Weights of a small CTC audio transcriber.
Model: arch convnext, activation silu, moe expert_choice, num experts 16, layers 16.
Training: soap at rate 0.0017, 9100 steps, batches of 256.
Data: trained on read English sentences (LibriTTS-R), 15625 training examples.
Rows from block 11 of a small CTC audio transcriber, named by matrix and row number. Rows with one number within an expert belong to one neuron, the router's apart. Each number is 128 + 24 x the weight over its row's rms, rounded and kept within 0 to 255. All counts start at 0.
Before each expert's rows are labels from the 100 clips, of 14848, where the router gives the expert most weight on average: "top examples" is what is common among them. Only what is clearly more common there than usual is listed. The data: read English sentences (LibriTTS-R). In brackets: how many of the 100, against the usual share in percent.
# router: router (model.blocks.11.mlp.router.weight, 16x256, trained with AdamW), inputs 172-255
# up: expert up (model.blocks.11.mlp.up, 16x64x256), inputs 172-255
# down: expert down (model.blocks.11.mlp.down, 16x256x64, transposed), outputs 172-255

# expert 10
top examples: the word "i" (56 vs 20.3); the word "that" (44 vs 13.6); the word "my" (28 vs 6.1)
router.10 [106 136 139 106 129 102 113 108 116 150 147 118 160 150 158 143 130 125 119 123 116 188 149 111 115 145  97 141 135 143 158 138 138 175 131 145 173 156 115 129 162 122  83 115 147 128 124 148 156 186 108 106 151 142  65 148 149  98 111 101 129 102 145 144 138 125 135 134 104 109 124 141  77 107 132 154  96 110 151 139 102 140 133 134]
up.0 [135  93 142 108 106 134 119 162 109  80 111 122 111 159 146 111 102 143 103 117 141 145 149 143 148 131  95 174 150 107  90 148 108 139 164 112 146 102 146  85 155 141  98 124 106 134 167 153 128 118 141 156 117 146 130  80 113 147 134 124 129 139 160 139 149 123 139 130 101 153 132 152 144  99 181 133 107 141 122 141 101 130 130 117]
down.0 [101 153 105 106 124 136 156 146  91  83 116 117 108 146  85 127 121  81 135 154  96 140 141  82 110 149 151 161  91 115 150 128 172 145 143  87 131 145 122 114 135 104 107 139 137  93 129 115  91 106 161 159 114 119 152 133 117 137  86 135 129 160 131  95 141 118 135 165 170 135 143  91 117 115 114 147 124 157 128 144 159 119 148 146]
up.1 [124 120 136 157  83 140 114  78 115 119 151 114 142 115 110 134  93 134 133 100 141 128 163  90 131 132 146 120 133 126 142 146 117 156 117 156  61 112  96 126 155 129 111 138 103 140 125 124 108 151 117 145 115 115 188 113 143 164  91 150 116 149 116 130 135 112 128 146 128 163  78 126 152  84 144 164 184 113 139  87 121 138 154 117]
down.1 [147 117 144  99 143  93 136 130 144  91  88 144 134  98 181 146 124 125 117 123 122 168 139 147 155 122 166 157  85 114 133 146 141 124 139 109  65 118 137 105  76 124 118  71 140 135 114 168 132 127 115 119 132 148 146 104 148 145 169 140 145 111 127 111 167 147 147  83 131 152 123 114  78  85  99 132  74  93 119 135 107 141 154 148]
up.2 [114 101 151 121 125 130 151 130 127 134 102 128 162 165 152  96  99 121 102 121 123 116 118 141 137 149  86  91 156 108 148 115 124 123 117 126 139 130  73 139 177  90 119 125 176 128 103 156 127 135 113 101 114 132 124  86 176 130 170 127 135  90 114 110 138 124  86 148 154 120 156 172 132 111 144 153 123  92 124 121 163 125 143 125]
down.2 [160 134  89 132 144  90 142 115 114 132 133 142 141 126 110 123 142 144  96 107 136 107 167 132 135 125 132 154 154 135 124 120 153 110 135 158 115 114 145 143  66 115 149 153 144 119 122 131 147 165 140 180 140 146 152 127 117 117 180 154 115 124 124 123 111 134 122 116 147  66 112 168 113 112 106 123  84 126 129 150 103 116 179 126]
up.3 [ 89 125 100  60 102 110 164 118 119 132 136  91 130 118 122  96 116 127 158  88 138 158 117 110 164 104 160 109 127 119 116 127 150 152 123 135 115  90 137 151 122 102 116 128 183 142 163 107 140 101 142 106 121 151 156 125 115 136 136 133 161 133 158 142 111 123 121 147 129 147 102 153 132 114 120  90 130 165  94 106 157 150 121 113]
down.3 [ 84 156 145 121 142  95 118  82 109 116  74 157 111 100 162 122  99 123 153 111 118 146 129 138 173 163 112 113 128 124 165 118 137 136 134 113 136  94 170 154 113 104 145 146 117 107 151 145 106 114 123 158 168 147 137 113 150 114 113 170 134 137  99 112  87 128 117 106 147 116 112 172 144 116 123 132 124  95  97 121 138 104 139 143]
up.4 [103  96 106 135  79 103 151 118 139 141 141 120 150 103 155 129 149 153 121 115 166 150 104 117  92 120  99 129 109 155 147 136  97 122 117 161 109 161 112 146 152 105 145 107 131 125 127 111 116 142 122 108 102 145 150 129 144 107  90  98 165 119 157 122 102 139  57 160  95 131 146  94 131 138 101 158 120 123 132 150 142 161 127 149]
down.4 [100 162 113 131  96 127 115 127  99 101 209  87  90  96 103 142 162 120 150 106 131 135  93 160 181 143  99  97 103 163 135 139 100 169 147 156 103 125 133 128 139 142 117 162  91 119 110 140 125 136 143 145 163  96 119 139 131 117 128 130 132 119 125 130 120  96 166 106  69 137 117  98 173 141 118 119 152 129 119 136 132 134  85 124]
up.5 [119 171 111 131 143 149  63 130 128 148 102 150 145 115 124  77 176 136 125 120 197 152 112 170  87 177 112  98 163  97 166 123  92 141  70 128 121 117 115 124 148 125 134 131 119  98 147 120  86 113  68 145 119 107 140 141 133 128  96 119 129 147  96 152 100 129 127 112 133 147 112 133 125 125 167  97 107 113 181 161 125 116 111 136]
down.5 [118 137 105 119 148 137 171 117 126 133 162 124 117 115 117  71 114 115 143 109 105 116 110 115 115  88 105 134 148 137 123 124 194 150 121 166 145 146 119 103 152 127 103 114 122 102 109 166 167 184 144 112 147 110 118 124 131 102 136 118 123 136 115  88 140 139 108 193 116  72 127  99 113 168 115 123 113 139 116 123 150 134 108 138]
up.6 [132 135 157 123 133 131 139 159 154 129 107 142 132 139 218 107 119 119 119 155 165 135 140 121  81 119  90 137  98 112 159  67 122 157 100 121 163 133 152 143  96 122 107 181 154 149 118 148 151 121 104 127 116 146 150 111 138 156 163 179 105 131 102 123 116 123 125 131 121 119 148 110  91 130 135 162 121  86 120 133 131 116 106 134]
down.6 [137 151 152 153 104 116 129 126 138 146 111 188 121 129 175 136 134  70  85 197 124 132 157  97 156 117 131 123  87 126 124 109 130 130 139 109 103 121 136 141 120 138 116 131 135 121 122 125  89 134 123  95 138 118 136 122 157 124 118 103 165  78 142 171 136 121 101 120 126 126 163 186 129 105 109 118 105  82 163  99 132 141 102 125]
up.7 [109 154 153 120 153 120 127  66 112 120 103 124 148 141  77 138 134 160 175 123 112  76 142 141 150 102  96 137 121 133 127 123 102 143 144  70 106 134 136 173 146 139 113 117 160 117 110 115 222 107 145 119 167 137 132  92 106 116 137 115 143 113 122 139 169  95 130 131  93 108 143 131 135 170 116 127  81 140  92  86 174 154 150 114]
down.7 [136  99 160 103 141 106  84 141 124 109 102 131 116 116  93 118 105  83 104 155 104  98 139 134 123  87 140 118 198 120  87  96 145 100 149  94 114 171 154  97 131 128 131 113  80  65 109 135  88 108 109 144 107 103 115 180 110 119 130 131 145 142 127 154 132 156 123 146 120  87 139 142 163 150 154 138 173 109 116 132  87 111 143  96]
up.8 [ 74 167 130 136  99 130 104 142 153 134 143 104 152 115 151 169  93 131 102 130 109 123 115  95  98 141 110  95 128 120 155 155 117 110 138 160 147 105 129 128 110 115 102 127 172 165 126  98 139 119 172 127  98 110 128 121 144 132 125 104 105 107 123 145 133 157 143  93 141 136 131 142 156 127 121 111 177 119 111 139 113 149 125 103]
down.8 [143 146 133 135  67 113 113 130 129 141 160 140 118 110 130 115  92 106 113 147 120 141 117 107 111 126 129  95 179 187 147 130  95 110 133 116 142 132 117  94 147 136 145 111 122 174 120 149 167  99  89 112 139 110 137 163 151 117 129 139 153 160  95  97 139 118 136 104  88 135 108 134 137 127 141 150 104 143 140 155 118 130 147 137]

# expert 7
top examples: the word "the" (75 vs 49.3)
router.7 [138 139 163 141 124 115 115 121 171 104 123 154 104 103  90 155 137 146 156 118 103 139 126 145 126  83 163 112 113  96  88 130 149 142 103 134  88 142 100 159 133 138 105 158 142 127 139 164 117 105 143  71 145 138 132 147 104 112 148 168  75 123  67 120 118 169 119 106 153 121 157 104 115 155 155 149 139 132  96 177 117 101 148 111]
up.0 [128 137 132 113 189 103 113  87 145 145 146 140 106 133 133 113 111 135  96 110 131 169 126 129 151 130 136 131 178 135 128 135 123 128 147 131 134 139 119  68 103 122  98 158  87 158 107 141 135 167 120 131 113 123 138 138 145  87  71 132 131 143 113 118 192 161 127 112 121 111 129 104 140  57  99 135 152 108 109 110  70 137 106 157]
down.0 [139 174  71 124  96 116 125 153 123 149 154 163 184 131  81 149 167 112 106  90 104  99 151 152 139 113 129 132 140 150 162 127 120 129 114 141 149 145 168 170 173 127  93  91 189 104 124 111 130  75 110 142 113 126 133 113 116 139 108 150 133 135 155  81 116 144 129  98 121 131 138 134 134 111 140 110 162 125 131 148 117  97  92 129]
up.1 [127  90 135 143 164 131 177 122 134  63  80 126 138 165 154 159 136 138 128 104 170 140 137  64 122 104 167 102 126  89 124 114 135  93 110 130 107 126 100 114 157 104 125 124 100  76 125 154 149 124 133 151 123  85 120 179 120  89 109 147 154 116 142 147 109 137 137 142 133 138 111 121 135  87 122 142 126 144 117 150 133 118 186 170]
down.1 [104 125 128 139 107 139 108 186 106  62 123 170 181 139 111 182 115  77 131 161  87  78 146 114 125 123 123 111 119 133 112 104 138 136 128 113 147 148 105 153 101 120 142 127 146 161 145 112  71 148 124 100 107 133 123 141 133 101 124 100 133 155  88  87 107 136 139 123 151  81 146 130 133 118 152 149 130 190 147 128 126 109 148 134]
up.2 [130 118 131 142 161  99 127 120  85 145 132 121 118 121  99 146 153 142 142  99 128 125 130 129 145 118 148 147 114 111 155 110 132 113 105 159 133 108 133 122 105 150 116  88  99  92 137 200 151 156  89 128 129 149 137  72 165  94 103 161 105 174  79 124 115 128  63 117 160 127 142 137  93 130 133 147 169 129 160 154 143 139 168 143]
down.2 [127 118 154 129 132  94 102  89 150 169  96 151 129 159 151 128 103 108  94  97 153 145 102  94 159 170 145 143  96 112 145 116 104 141 152  95 118 151 121 149 147 124  88 158 133 121 138  86  76 125 145 151 123 135 165 165 112 148 108 138 124 107 126  93 116 158 133 149 128 102 102 100 134 154 111  96 129  98 131  92 165 133 123 155]
up.3 [126 141 131  86 132 147 164 106 136 154  87 135 140 144 107  98 115 138  90  92 123 100 109 124 113  95  98 142  78 142 120 130 130 106 142 154 162 125 149 131 145 152 137 152 156 124 168 195 105  94  95 137 146 116 154 126 113 130 128 136 123 138 136 159 154 179 183 139 119 159  79 132 135 131 133 113 110 127 108 156 125 160 104 110]
down.3 [136 116 123 108 118  92 141 167 125  82 115 103 143 122 103  76 168 190 109 103  95 136 116 118 124 166 124 122 136 121  91 133 126 144  96 100 139  98 136 101 135 120 131  94 113 163 163  90 126 143 122 116 113 149 146 115 127 153  99 140 130 142 159 165 138 133 110 142 116 102 165 140 134 110  96 121 146 113 120 161 128 144 103 129]
up.4 [154 106 102 113 124 121 141 154 152 164 119  97 124 116  89 137 132 115 141 102 100 152 139 145 128 130 104 153 142 123 112 159 151 110 114  86 127 152  96 131 132 134 141 119 118 119 125 146  94 167 123 145 135 157 130 145 124 151 119  96 151 130 124 115 113 120 167 121 106 113 130 103  94  74 137  96 123 140 139 172 136 142 142 132]
down.4 [ 98 154 144  97 114 148 152 104 157 124  93 107 141  71 125 138 136 117 132 126 168 128 133 101 172  75 138 139 136 136 104 141 144 115 163 123 138 121 129 172  81 192 158 124 173 135 116 149 154 117 126 102  89  68 121 147 103 175 120 167 121 143 142 121 109 138 123 136 175 166 110 160 164  96 149 107 132 118 133 150  92 115 109 117]
up.5 [130 109 141 137 106 207 171 156  80 110 124 123 135 131 158 140 103 102 124  73  79  85 151 135 110 147 163  85 152 108 130 135 125 130 154 114 120 146 102 127 117 145  96 151 119 130 141 138 131  94 145 155 124 139 143 135 141 120 108 171 129 149 130 125 145 155 102 148  90 184 141  90 101 145 140 133 142 142 119 141 121 168 108 102]
down.5 [ 69 139 134 121 121 139 126 101 127 120 122 156 139 153  92 112 142 131 141 108 142 160 112 148  95 143 154 141 138 108 106 150 162 105 136  99 111 118 138 120 133 146 152 106 127 124 116 124 111 124 132 119 116 113 133 122 121 135 104 145 166 117 138 143 127 142  56 135 147 128 141 140 112 133 148  93 129 141 118  73 153 127 105 113]
up.6 [114  96 136 157 119 123 135 145 111 161 123 139 149  98 142 134 111 169  83 135 137 125 123 205 127 125 118 143 172 130 181 152 122 127 106 100 144 140 132 156 141 119 118  87 134  93 120 124 151 121 133 135 127 155  99 158 131 147 177 120  92 113 148 141  95 120 144 108 131  89 134 137  63 148 145 189 160 111  95 127  75 129 153 109]
down.6 [ 92 125 123 117 147 101 118 142 158 139 116 110 137 147 145 128 124 134 108 219 113 119 167 152 116 147 142 113 118 171 111 116 115 137  94 148 102 129 163 111 147 132  92 138 119 100 180 138 171 109 122 108 120 123 108 108 119 104 137 134 118 198 112 136 116 128 124 126 119 145 108 144 159 118 150 128 108 104 118 151 179 138 139 116]
up.7 [152  91 102 159 135  70 106 119 102 138 160 179 160 126  87  78 112 149 131 140 160 115  99  92 148 145 141 123  89 119 101 103 120 150 111 121 161 128 156 152 121 125  83 148 100 109 109 114 122 140 148 141 113 148 121 112 150 114 103 158 159 135 131 106 129 129 116 141 164 110 115 194 143 136 137 125 107 109  91 161 105 122 104 143]
down.7 [122 128 122 146 113 100 172 148 139 139 134 141 101 136 114 141 142 130 127 142 113  93 132 184 130 100 136  69 158 121 109 105 128 120 162 118 171 121 104 120 130 130 163 119 136 152 130 141 136 151 150 105 118  77 157 101 151 116 154 114 108 135  86 157 114 158 119 143 114 146 110 150 122 122 120 147 154 123 159 133 118  95 127 151]
up.8 [147 144 166 139 178  97 132  90 151 108 143 161  96  99 132 102  95 101 173 122  96 125 116 128 133 132 145 108 157 118 171 161 122 137  99 132 120 128 105 117 147 157 179 124 155 128 113 148 129  76 131 120 142 111 142 134 158 119  71 176 106 100 122 138 149 148 140 110 163  85 129 119 149 124 151 123 104 141 132 153 123  97 210  98]
down.8 [112 129  80  70 147 132 135 125 115 121 125 115  99 142 149 108 141 156 141 145 109  76 118 154 106 160 117 139 155 159  94 122 161 107 100 126 120 180  91  94  95 124 138 107 129 124 151 108 116 116  97 122 159 162  77 100 147 142 116 133 138  63 132 178  83  99 135  63 131 135 122 114 147  93 129 144 100 157 103 189 125 107 188 107]

# expert 2
top examples: the word "the" (87 vs 49.3)
router.2 [141 131  89 144 132 161 129 144 123 128 105 108 122 131 133 127 115 121 101 148 136 144 148  91 130 104 129 120 132 174 166 139 142 120 119 138 151 114 132 122 129 123 111  96 121 179 107 110 126 158 130 179 150 147 122 118  92 108  88 106 152 141 113 132  85 122 164 135 114 122 113 140 146 135 120 136 134 105 131  78 139 144 110 161]
up.0 [151 114 186 126 121 135 152 142  97 174 120  60 127 138 122 136 111 158 135  98 155 130 207  98 119 140 120 179 100 138 123  96 118 130 109 138 129 137 145 106 114 165 139 155 122 102 135 125 106 144  68 114 119  85 135 136  94 130 107  90 137 136 102 118 129 118 177 115 118  64 153 129 128 134 152 108 151 146 131 122 133 119 159 114]
down.0 [123 114  92 142 137 129 111 148  98 101 116 163 164 122 109 126 113 140 116 113  71 121 106  92 120 128 103 126 101  76 142 167 184 127 138 113 130 171 165 125 118 171 100 154  85 121  97 151 112 146 137 156 140 148 149 153 139 144 120 106 101 131 152 100 132 150 146 100 105  95 145 124  82  71 154 118  96 174 150 182 117 130 116 138]
up.1 [ 98 153 122 127 141  90 106 140 115 121 128  65 121 184 137 139 156 114 115 110  77  94  88 138 113 104  98 118 110 115 159 131 115  99 120 113 132 169 151  98  85 115 108 107 112 116 125 159 151 112 101 140 111 140 131  95 145 160 147 140 134 165 114 118 149 148 126 138 124 143 142  84 120 115 124 162  98 143  67  97  72  88 128 148]
down.1 [127 188 150 115 112 117 124 144 151 148 146 167 121 160 101 159 127 111  85 117 166 140 109  85 114 120 158 167 118 136 158 131 142 145 133 123 152 120 135 117 120 111 112 156 135 151  96 117 130  81 169 124 127  98 147 127 125 118 178  59 149 117 152 102 114  99  98 126 169 113 136 109 129 104  50 139 158 133 184 172 106 116  91 156]
up.2 [121  99 107 148  93 137 115 126 119 139 137  70 113 111 130 114 129 124 154 107 153 121 129 164 153  87 125 127 163 149 119 119 127 122 129 130 109 108  62 146 146 120 134 148 126 146 136 130 124 117 102 102 115 148 135 155 141 106 137 107 108 105 139 139 151 152 130 152  92 120 123 136 112 118 117 101 118 120 115 105 187 139 111  86]
down.2 [147 147 172 130 146 130 128 128 123 165 131  97 144 165 106 137 117 142  84 151 174 103 106  80 104 166 150 116 148 168 136 134 140  83 130 123 119 133 134 146  99 139 123 122 108 155 104 145 124 138 129  75 137 133 154 112 148 139 122 127 142 133 160 162 108 173 153 136 146 130 141 143  96 128 129 124 132 109 114 131 135 143 103 152]
up.3 [117 164 123 115  97 165 108 124 129  98  99 107 148  76 138 107 139 138 126 115 151 124 130  89 113 108 102 133  93 106 166 166 135 138  96 157 128 136 141 144  73 156 160 129 177 168 140 136 137 112 126 114 146 171 113 124  64 130 100 117 104 115 139 143 109 108 128 134  86 133  82 166 103  98 142 168 141 139 160 123 159 109 138 138]
down.3 [141 110 145 113 143 125  66 158 123  84 133 102 121 116 106 149 115 117 140 163 131 140 118 154 159 165  70 166 150 143 130 119 112 151 147 160 102 128 161 108 170 148 129 134  90 113 146 120 133 140 150  83 142 119 146  96 127 127  79 192 112 130 124  66 172 182 147 118 115 110 121 117 171 125 141 119 143 143 110 140 148  92 117  84]
up.4 [139 129 127 170 127 137 148 164  82 123 157 131 118 112 180 105 170 175 119 139 164 112 147 101 103 130 152 117 108 123 100 184 124 158  93 121 182 145  96  90 115 183 101 117 120 136 125 101 139 157  78 184 152 149 116 129  95 122 107 140 105 120 122 147 101 114 122 179  83 149 174 142 130 104 108  92 137 148 167 156  99 144 160 130]
down.4 [144 104 107 123 164 122 141 109 137 145 119 141 132 120 121 117 105 129 116 123 151 146 143 158 126 123 140 133 109 150 137 159 184 142  78 133 128 122 133 107 148 106 120 113 138 139 127 164 148 112  72 141 138 128 115 114 163 124 165 125 102 131 150 118 129 116 135 128 116 129 140 156 124 128 163 176 133  95 107 113  86 106 102 121]
up.5 [144 115 162 128 112 151  77 150  92 138 110  81 122 162 129 130 123 128 130  97 143 130 151 102  77 113 129 115 144  95  73 142 139 117 132 124  98 119 125 132 103 139 156 137 120 125 138 117 127 110 154 164 146 111 181 101 128 134 146 147 112 101 139 146 145 127 132 145  90 139 149  87  95 139 104 132 137  89 166 103 144 101 145 122]
down.5 [138 159 166 178 105 129 147  68 128 161  94 147 120 111 110 120 151 140 146  79 171 182 163 128 117 137 134 145 124 146 131 144 118 120 111 116 176 150 131 130 165 183 130 115 130 138 134 110  96 127 132 103 151 128 127 154 157 138 141 125  90 129 155 107 118 120 116 164 135 111 137 114 132 112 134 140 119 145 145 172 114 140 160 139]
up.6 [123 135 137 158 152 122 120 133 116 149 113 140 148 124 119 118 136 141 163 102 161 100 124  77 130 122 148 125 110  87 213 108 160 107 128  94 114 181 125 134  99  91 120 154 119 134 128 135 153 134 184 102 153 132 132 117 122 146 137 126 132 155  99 166 130 121 148 144 182 143 107 137 139 161 131 149 109 166 128 145 133  98 147 108]
down.6 [ 91 122  99 100 111 112 100 117 108 150  88 102 122 131 148 116 103  88 132 122 107 189 152 100 134 142 100 125 130 125 148 120 116 141 126 110 100 131 127 104 144  92 157 149 124 103 126 149  93 106 103 113 140 103 108 123 171 121 132  96 151 102 151 119 157 108 113 120 120 132  93 113 121 131 153  66 166 166 125 141 119 132 124 138]
up.7 [ 94 109 120 137 182 157 146 112 148 113 124 188 147 158  86 108 103 123 110 162 135 108 130 100 134 140 134 130 119 142 149 172 118 121 115 134  89 127 128 156 140 129 112 127 107 155 162 120 181 112 155  77 116  75 172 136 106 121 103 141 113 124 144 112 142 141 135 167 135  69 138 111 129  88 162 122 153 127 109 103 136 153 110 117]
down.7 [113 150 117  92 140 119 163 116 136 111 140 118 124 119 111 131 105 117  99 121 134 154 124 124 105 142 126 145 122 146 117 121 130 131 142 158  70 127 168 144 100 144 100 153 160 115 132 108 106 117 132 156 156  97 130 121 151 123 119 115 184  76 104 103 143 139 129 103 150 179 158 126  73 145 114 123 103 146  97  88 124  77 109 145]
up.8 [ 87 152 100 116 142 133 131 134 162 159 129 119 136 109 126 116 160 115 110 129 149  89 164  91 126  91 108 141 166  84 129 114  86 148 152 115 156 142 108 143 116 138 156  80 136 112 137 153 106 176  84 144  82 121  73 167 114 137 103 120 153 176 123 119  94 135 108 150 104 157 113 137 131 121 135 126 113 113 110 136 147 108 166 150]
down.8 [102 116 137 103 140 149 139 120 156 105 115 109 124 158 148  89 128 173 117 141 132 134  92 152 180 122 122 154 138 132  99 153 153 108 116 141  94  92 128 139 122 171 124  98 132  99 142 122 121 143 144 137 112 119  95 127 112 172  89 105 125 101 145  95 151 119 165 129  81 144 144 163 100 149 116 136  87 122 155  88 109 158 131 128]

# expert 12
top examples: the word "his" (29 vs 9.7)
router.12 [128 164 145 137 153 142  80 154 117 115 152 128 104 190  88 139 147 117 140 136 106 127 162 133 100 113 103 112 102 149 194 117 156 122  97 140 169 130 129 107 119 117 135 151 107 100 115  99 109 118 106 171 158  90 115 107 137 133 106 135 156 168 106 104 146 116 114 106 142 146  96 119  97 110 120 145 145 127 116 132 159  98 121 171]
up.0 [121  95 193 129  95 186 137 129 148 121 142 101 125 166 113 109 105 144 106 139 103 167 173 101 100 162 100 128 159  95 155 155 156  95 160 103 142 100 125 125 127 108 125 140 158 147 103 151 125 100 119 163 136  93 134 125 146 169 151 116 171 168 162 116  84 120 138 113 154 136 103  98 133 167  98 161 132 105 115 124  93 148 148 129]
down.0 [113 140  96 155 121 134 144 130 137 127 118 113 152 126 136 111 115  91 123  99 163 150 149 137  94 133 114 173 163 119 108  88 137 133 144 152 163 145 126  83 122 134 153 150 104 100 136 108 142 142 145  91 115 137 129 116 179 127 119 131 132 152 127 103  98 126 153  98 126 154 158 107 121 122 150 144 143 138  99 107 119 112  78 127]
up.1 [108 113 179 142 112 125 142 150 142 133 138 137 124 136 100 122 136 106 158 118 113 149 154 118 103 138 123 127 144 157  98 136 142  95 101 140 134 157 121 164 128 149 108 156 123  92  77 183  80  99 135 141 108 140 130 128 129 124 110 112 156 143 134 100 140 191 124 101 113 145 117 103 115  99 152 143 110  80 148 125 115 161 121 164]
down.1 [143 140 123 112 122 116 116 150 120 121 123 143 165 120 182 121 113 127 134  65 129 138 106 122 121 114 110 118 166 119 147 120 168 153 153 117 121 148  95 169 123 163 128 108 100  95 126 114 145 156 139 138  83 104 131 143 101 120 139 129 154 147  93 144  96 136 145 159 160 162 125 103 151 123 155 112 119 131 126 150 103  96 142 146]
up.2 [ 90 139 133  93 167 140 161 106 155 153 157 104 149 120 138 188 132 149 112 103 127 188 119 134  77 159 100 121 115 171 141 119 119 148 162 136 134 104 131 127 128  95 104 137 116 132 116 146 136 159 114  85  84 143  97  94 158 134 120 111 144 132 158 152 152  75 143 137 149 145 128 145  97 110 104 111 137 163  93 129  92 120 130 164]
down.2 [171 107 111 109 148 151 110 119 103 142 109 159 171 167  93  82 154  90 115 141 110 146 134 162 167  88 134 145 121 146 140 133  97 138 120 121 117 128  94 146 150 125 144 110 147  98  99 106 124 142  96 105 136 153 122 128 144 166 117 117 124 114 106 128  95 147 104 178 137 127 131 128 109 146 119 124 109 110 100 126 137 161 108 106]
up.3 [130 139 122 138 128  72 135 114 104 185 110 140 164 107 141 148 138 183 127  82 134 161 138 102 141 131  79 109 105 137 160 139 136 124 106 152 173 153 106 136  90 142 143 162 152 157 149 130 134 130 103 139 130  89 133 125 152 143 147 143 130 122 145 144 147 121 150  88 107 154 129 112 121 114 107 159 121 116 119 124 134 130  66 112]
down.3 [119 136 130  93 139 118 146 102 155 117 105 129  99 154 145 106 161 143 148 109 131  91 133 115 140 118 130 125 106 115 157 192 161 128 133 123  94 165 120 114 159 109 150 112 131 127 179 164 139 201 101  80 100 112 124 150 132  58 126 174 171  89 124  95 148 124 143 123 113 136 153 132 174 141 148 113 107 137  79 153 109 149  99 118]
up.4 [136 145 118 152 133 150 102 130 130 186  89 100 136  98 115 115 104 107 133  94 157  70 105 109 104 134 136 166 129 121 174 116 134 147 112 165 133 121 133 136 136  68 146  85 112 156 137 132 114 144 137 124 134 127 120 148 115 128  92 109 145  94 117 107  90 128 149 135 132 217 148  78 122 109 118 129 119 152  94 105 130 156 115 130]
down.4 [ 93 157 146 139 132 135 106 136 104 146 145  97  97 106 118 129 129 137  99  84 142 162 145 109 160 140  95 111 148 130 120  98 107 125 144 120 141 162 139 142 111  93 160  54  80  96 138  79 113 150  92 128 146 103 121  96 135  83  98 109 118 134 121 148 152 124  98 164 101 122  96  98 135 139  93 119 155 110 175 123 154 103 151 111]
up.5 [169 134 112 130 139 195 144 139 133 128 147 119 132 107 148 156 146 106 122 109  92 133 110 166  86 126 134 153 112 124 135 147 126 134 101 137 126 101  67  95 126 131 152 129 139  98 149 165 112  81 133 166 134 137  99 127 159 140 109 104 168 124 162  80 148 110 141 103 118 121 127 166 124 125 150  86 108 146 131 104 120 122 119 154]
down.5 [134 143 139 130 130  98  77 180 151 126 110 130 133 130 130 136 142 165 142 107 147 129 161 150  99 113  82  62 173 162  91 113 134 106 117 123 141 105 109 102 107 124 173 141  80 148 115 131 124 137 159 105 147 157 116 129 118  84  73 136 125 120 121 129 130 135 154 148 131 153 129 168 174 116 105 109 122 134 169  82 119 109 160 166]
up.6 [127 110  94 140  91 124 181 163  86  66  97 107 148 156 105 133 136 102 122 105 126  91 145 123 110 143 142 112 117 109 126  99 157 124 110 129 154 142 134 140 133 101 146 121 114 147 118  85 141 105  79 156 158 183 161 121 126 112 134 124 170 102 123 139 105 103  51 143 181  82 177 170 118  89 156 131 154 117 143 139 107 130 127 132]
down.6 [120  78 140 146 143  98 166 119 132 136 150 154  87 115 128 128  95 127 114 132 143 117 141  72 106  95 113 157 116 128 136  74 138 165 150 141 129 131 117 115  89 120 124 135 161 118 116 180 117 185 128 129 126 128 149 106 128 117 145 144 101 158 110  72 158 168 105 114 131 128 142 117 102 148 146 128  94 149 175 153  96 109 158 128]
up.7 [121 128 123 123 112 111 151 126  99  64 127 124  94 121 133 140  92 153 138 111 116 134 116 109 159 130 127 101 124 115  69 150 110 145 106 131 128  99 136 143  95 130 104 182 150 104 123  88 100 136 120 181 152 111 161 113 116 135 120 150 129 130 119 147 135 118 128 105 147 110 174 121 122 167 111 156 167 127 132 144 134  88  74 164]
down.7 [130 160 165 174 135 136 140  94 111 131 100 109 136 116 162 111 125 133 135  65 111 122 128 115 107 105  88 117 147 148 124 107 138  89 155  80 132 136 166 144 151  79 101  91 124 116  86 105 127 148 147 154 147 140 144 113 108 161 151  97 131 151 135 117 141 109 133 111 112 109 106 101 128 169 130 125 115 136 116 130 146 112 135 132]
up.8 [135 118 131 128 141 122 160 145 127 113 123 150 122 162 118  94 130 119 136 135 125 119 143 118 132 151 127 108 126 144 146 131 126 128 171  95 177  81 188 102 161 116  99 131 140 118 129 167 179 113 128 118 104 122 155 121 151 167 125 127 137 156 114 137 140  62 171 121 188  99 115 151 126 121 111 125 156 119 103  86 117  99 116 157]
down.8 [129 134 184 157  96 171  74 100 154 118 139 148 149 148 109  93 143 113 119 159 107 121 115  75 110  98 133 136 131  82 152 124 161 143 136 147 115 139 187 106  82 169 150 131 125  94 165 163 108 139 101  95 152  85 149 159 154 125 136  99 167 106 142 102  77  83 136 140 139 139 128 126 151 135 136 127 134 130 105 122 135 157 135 156]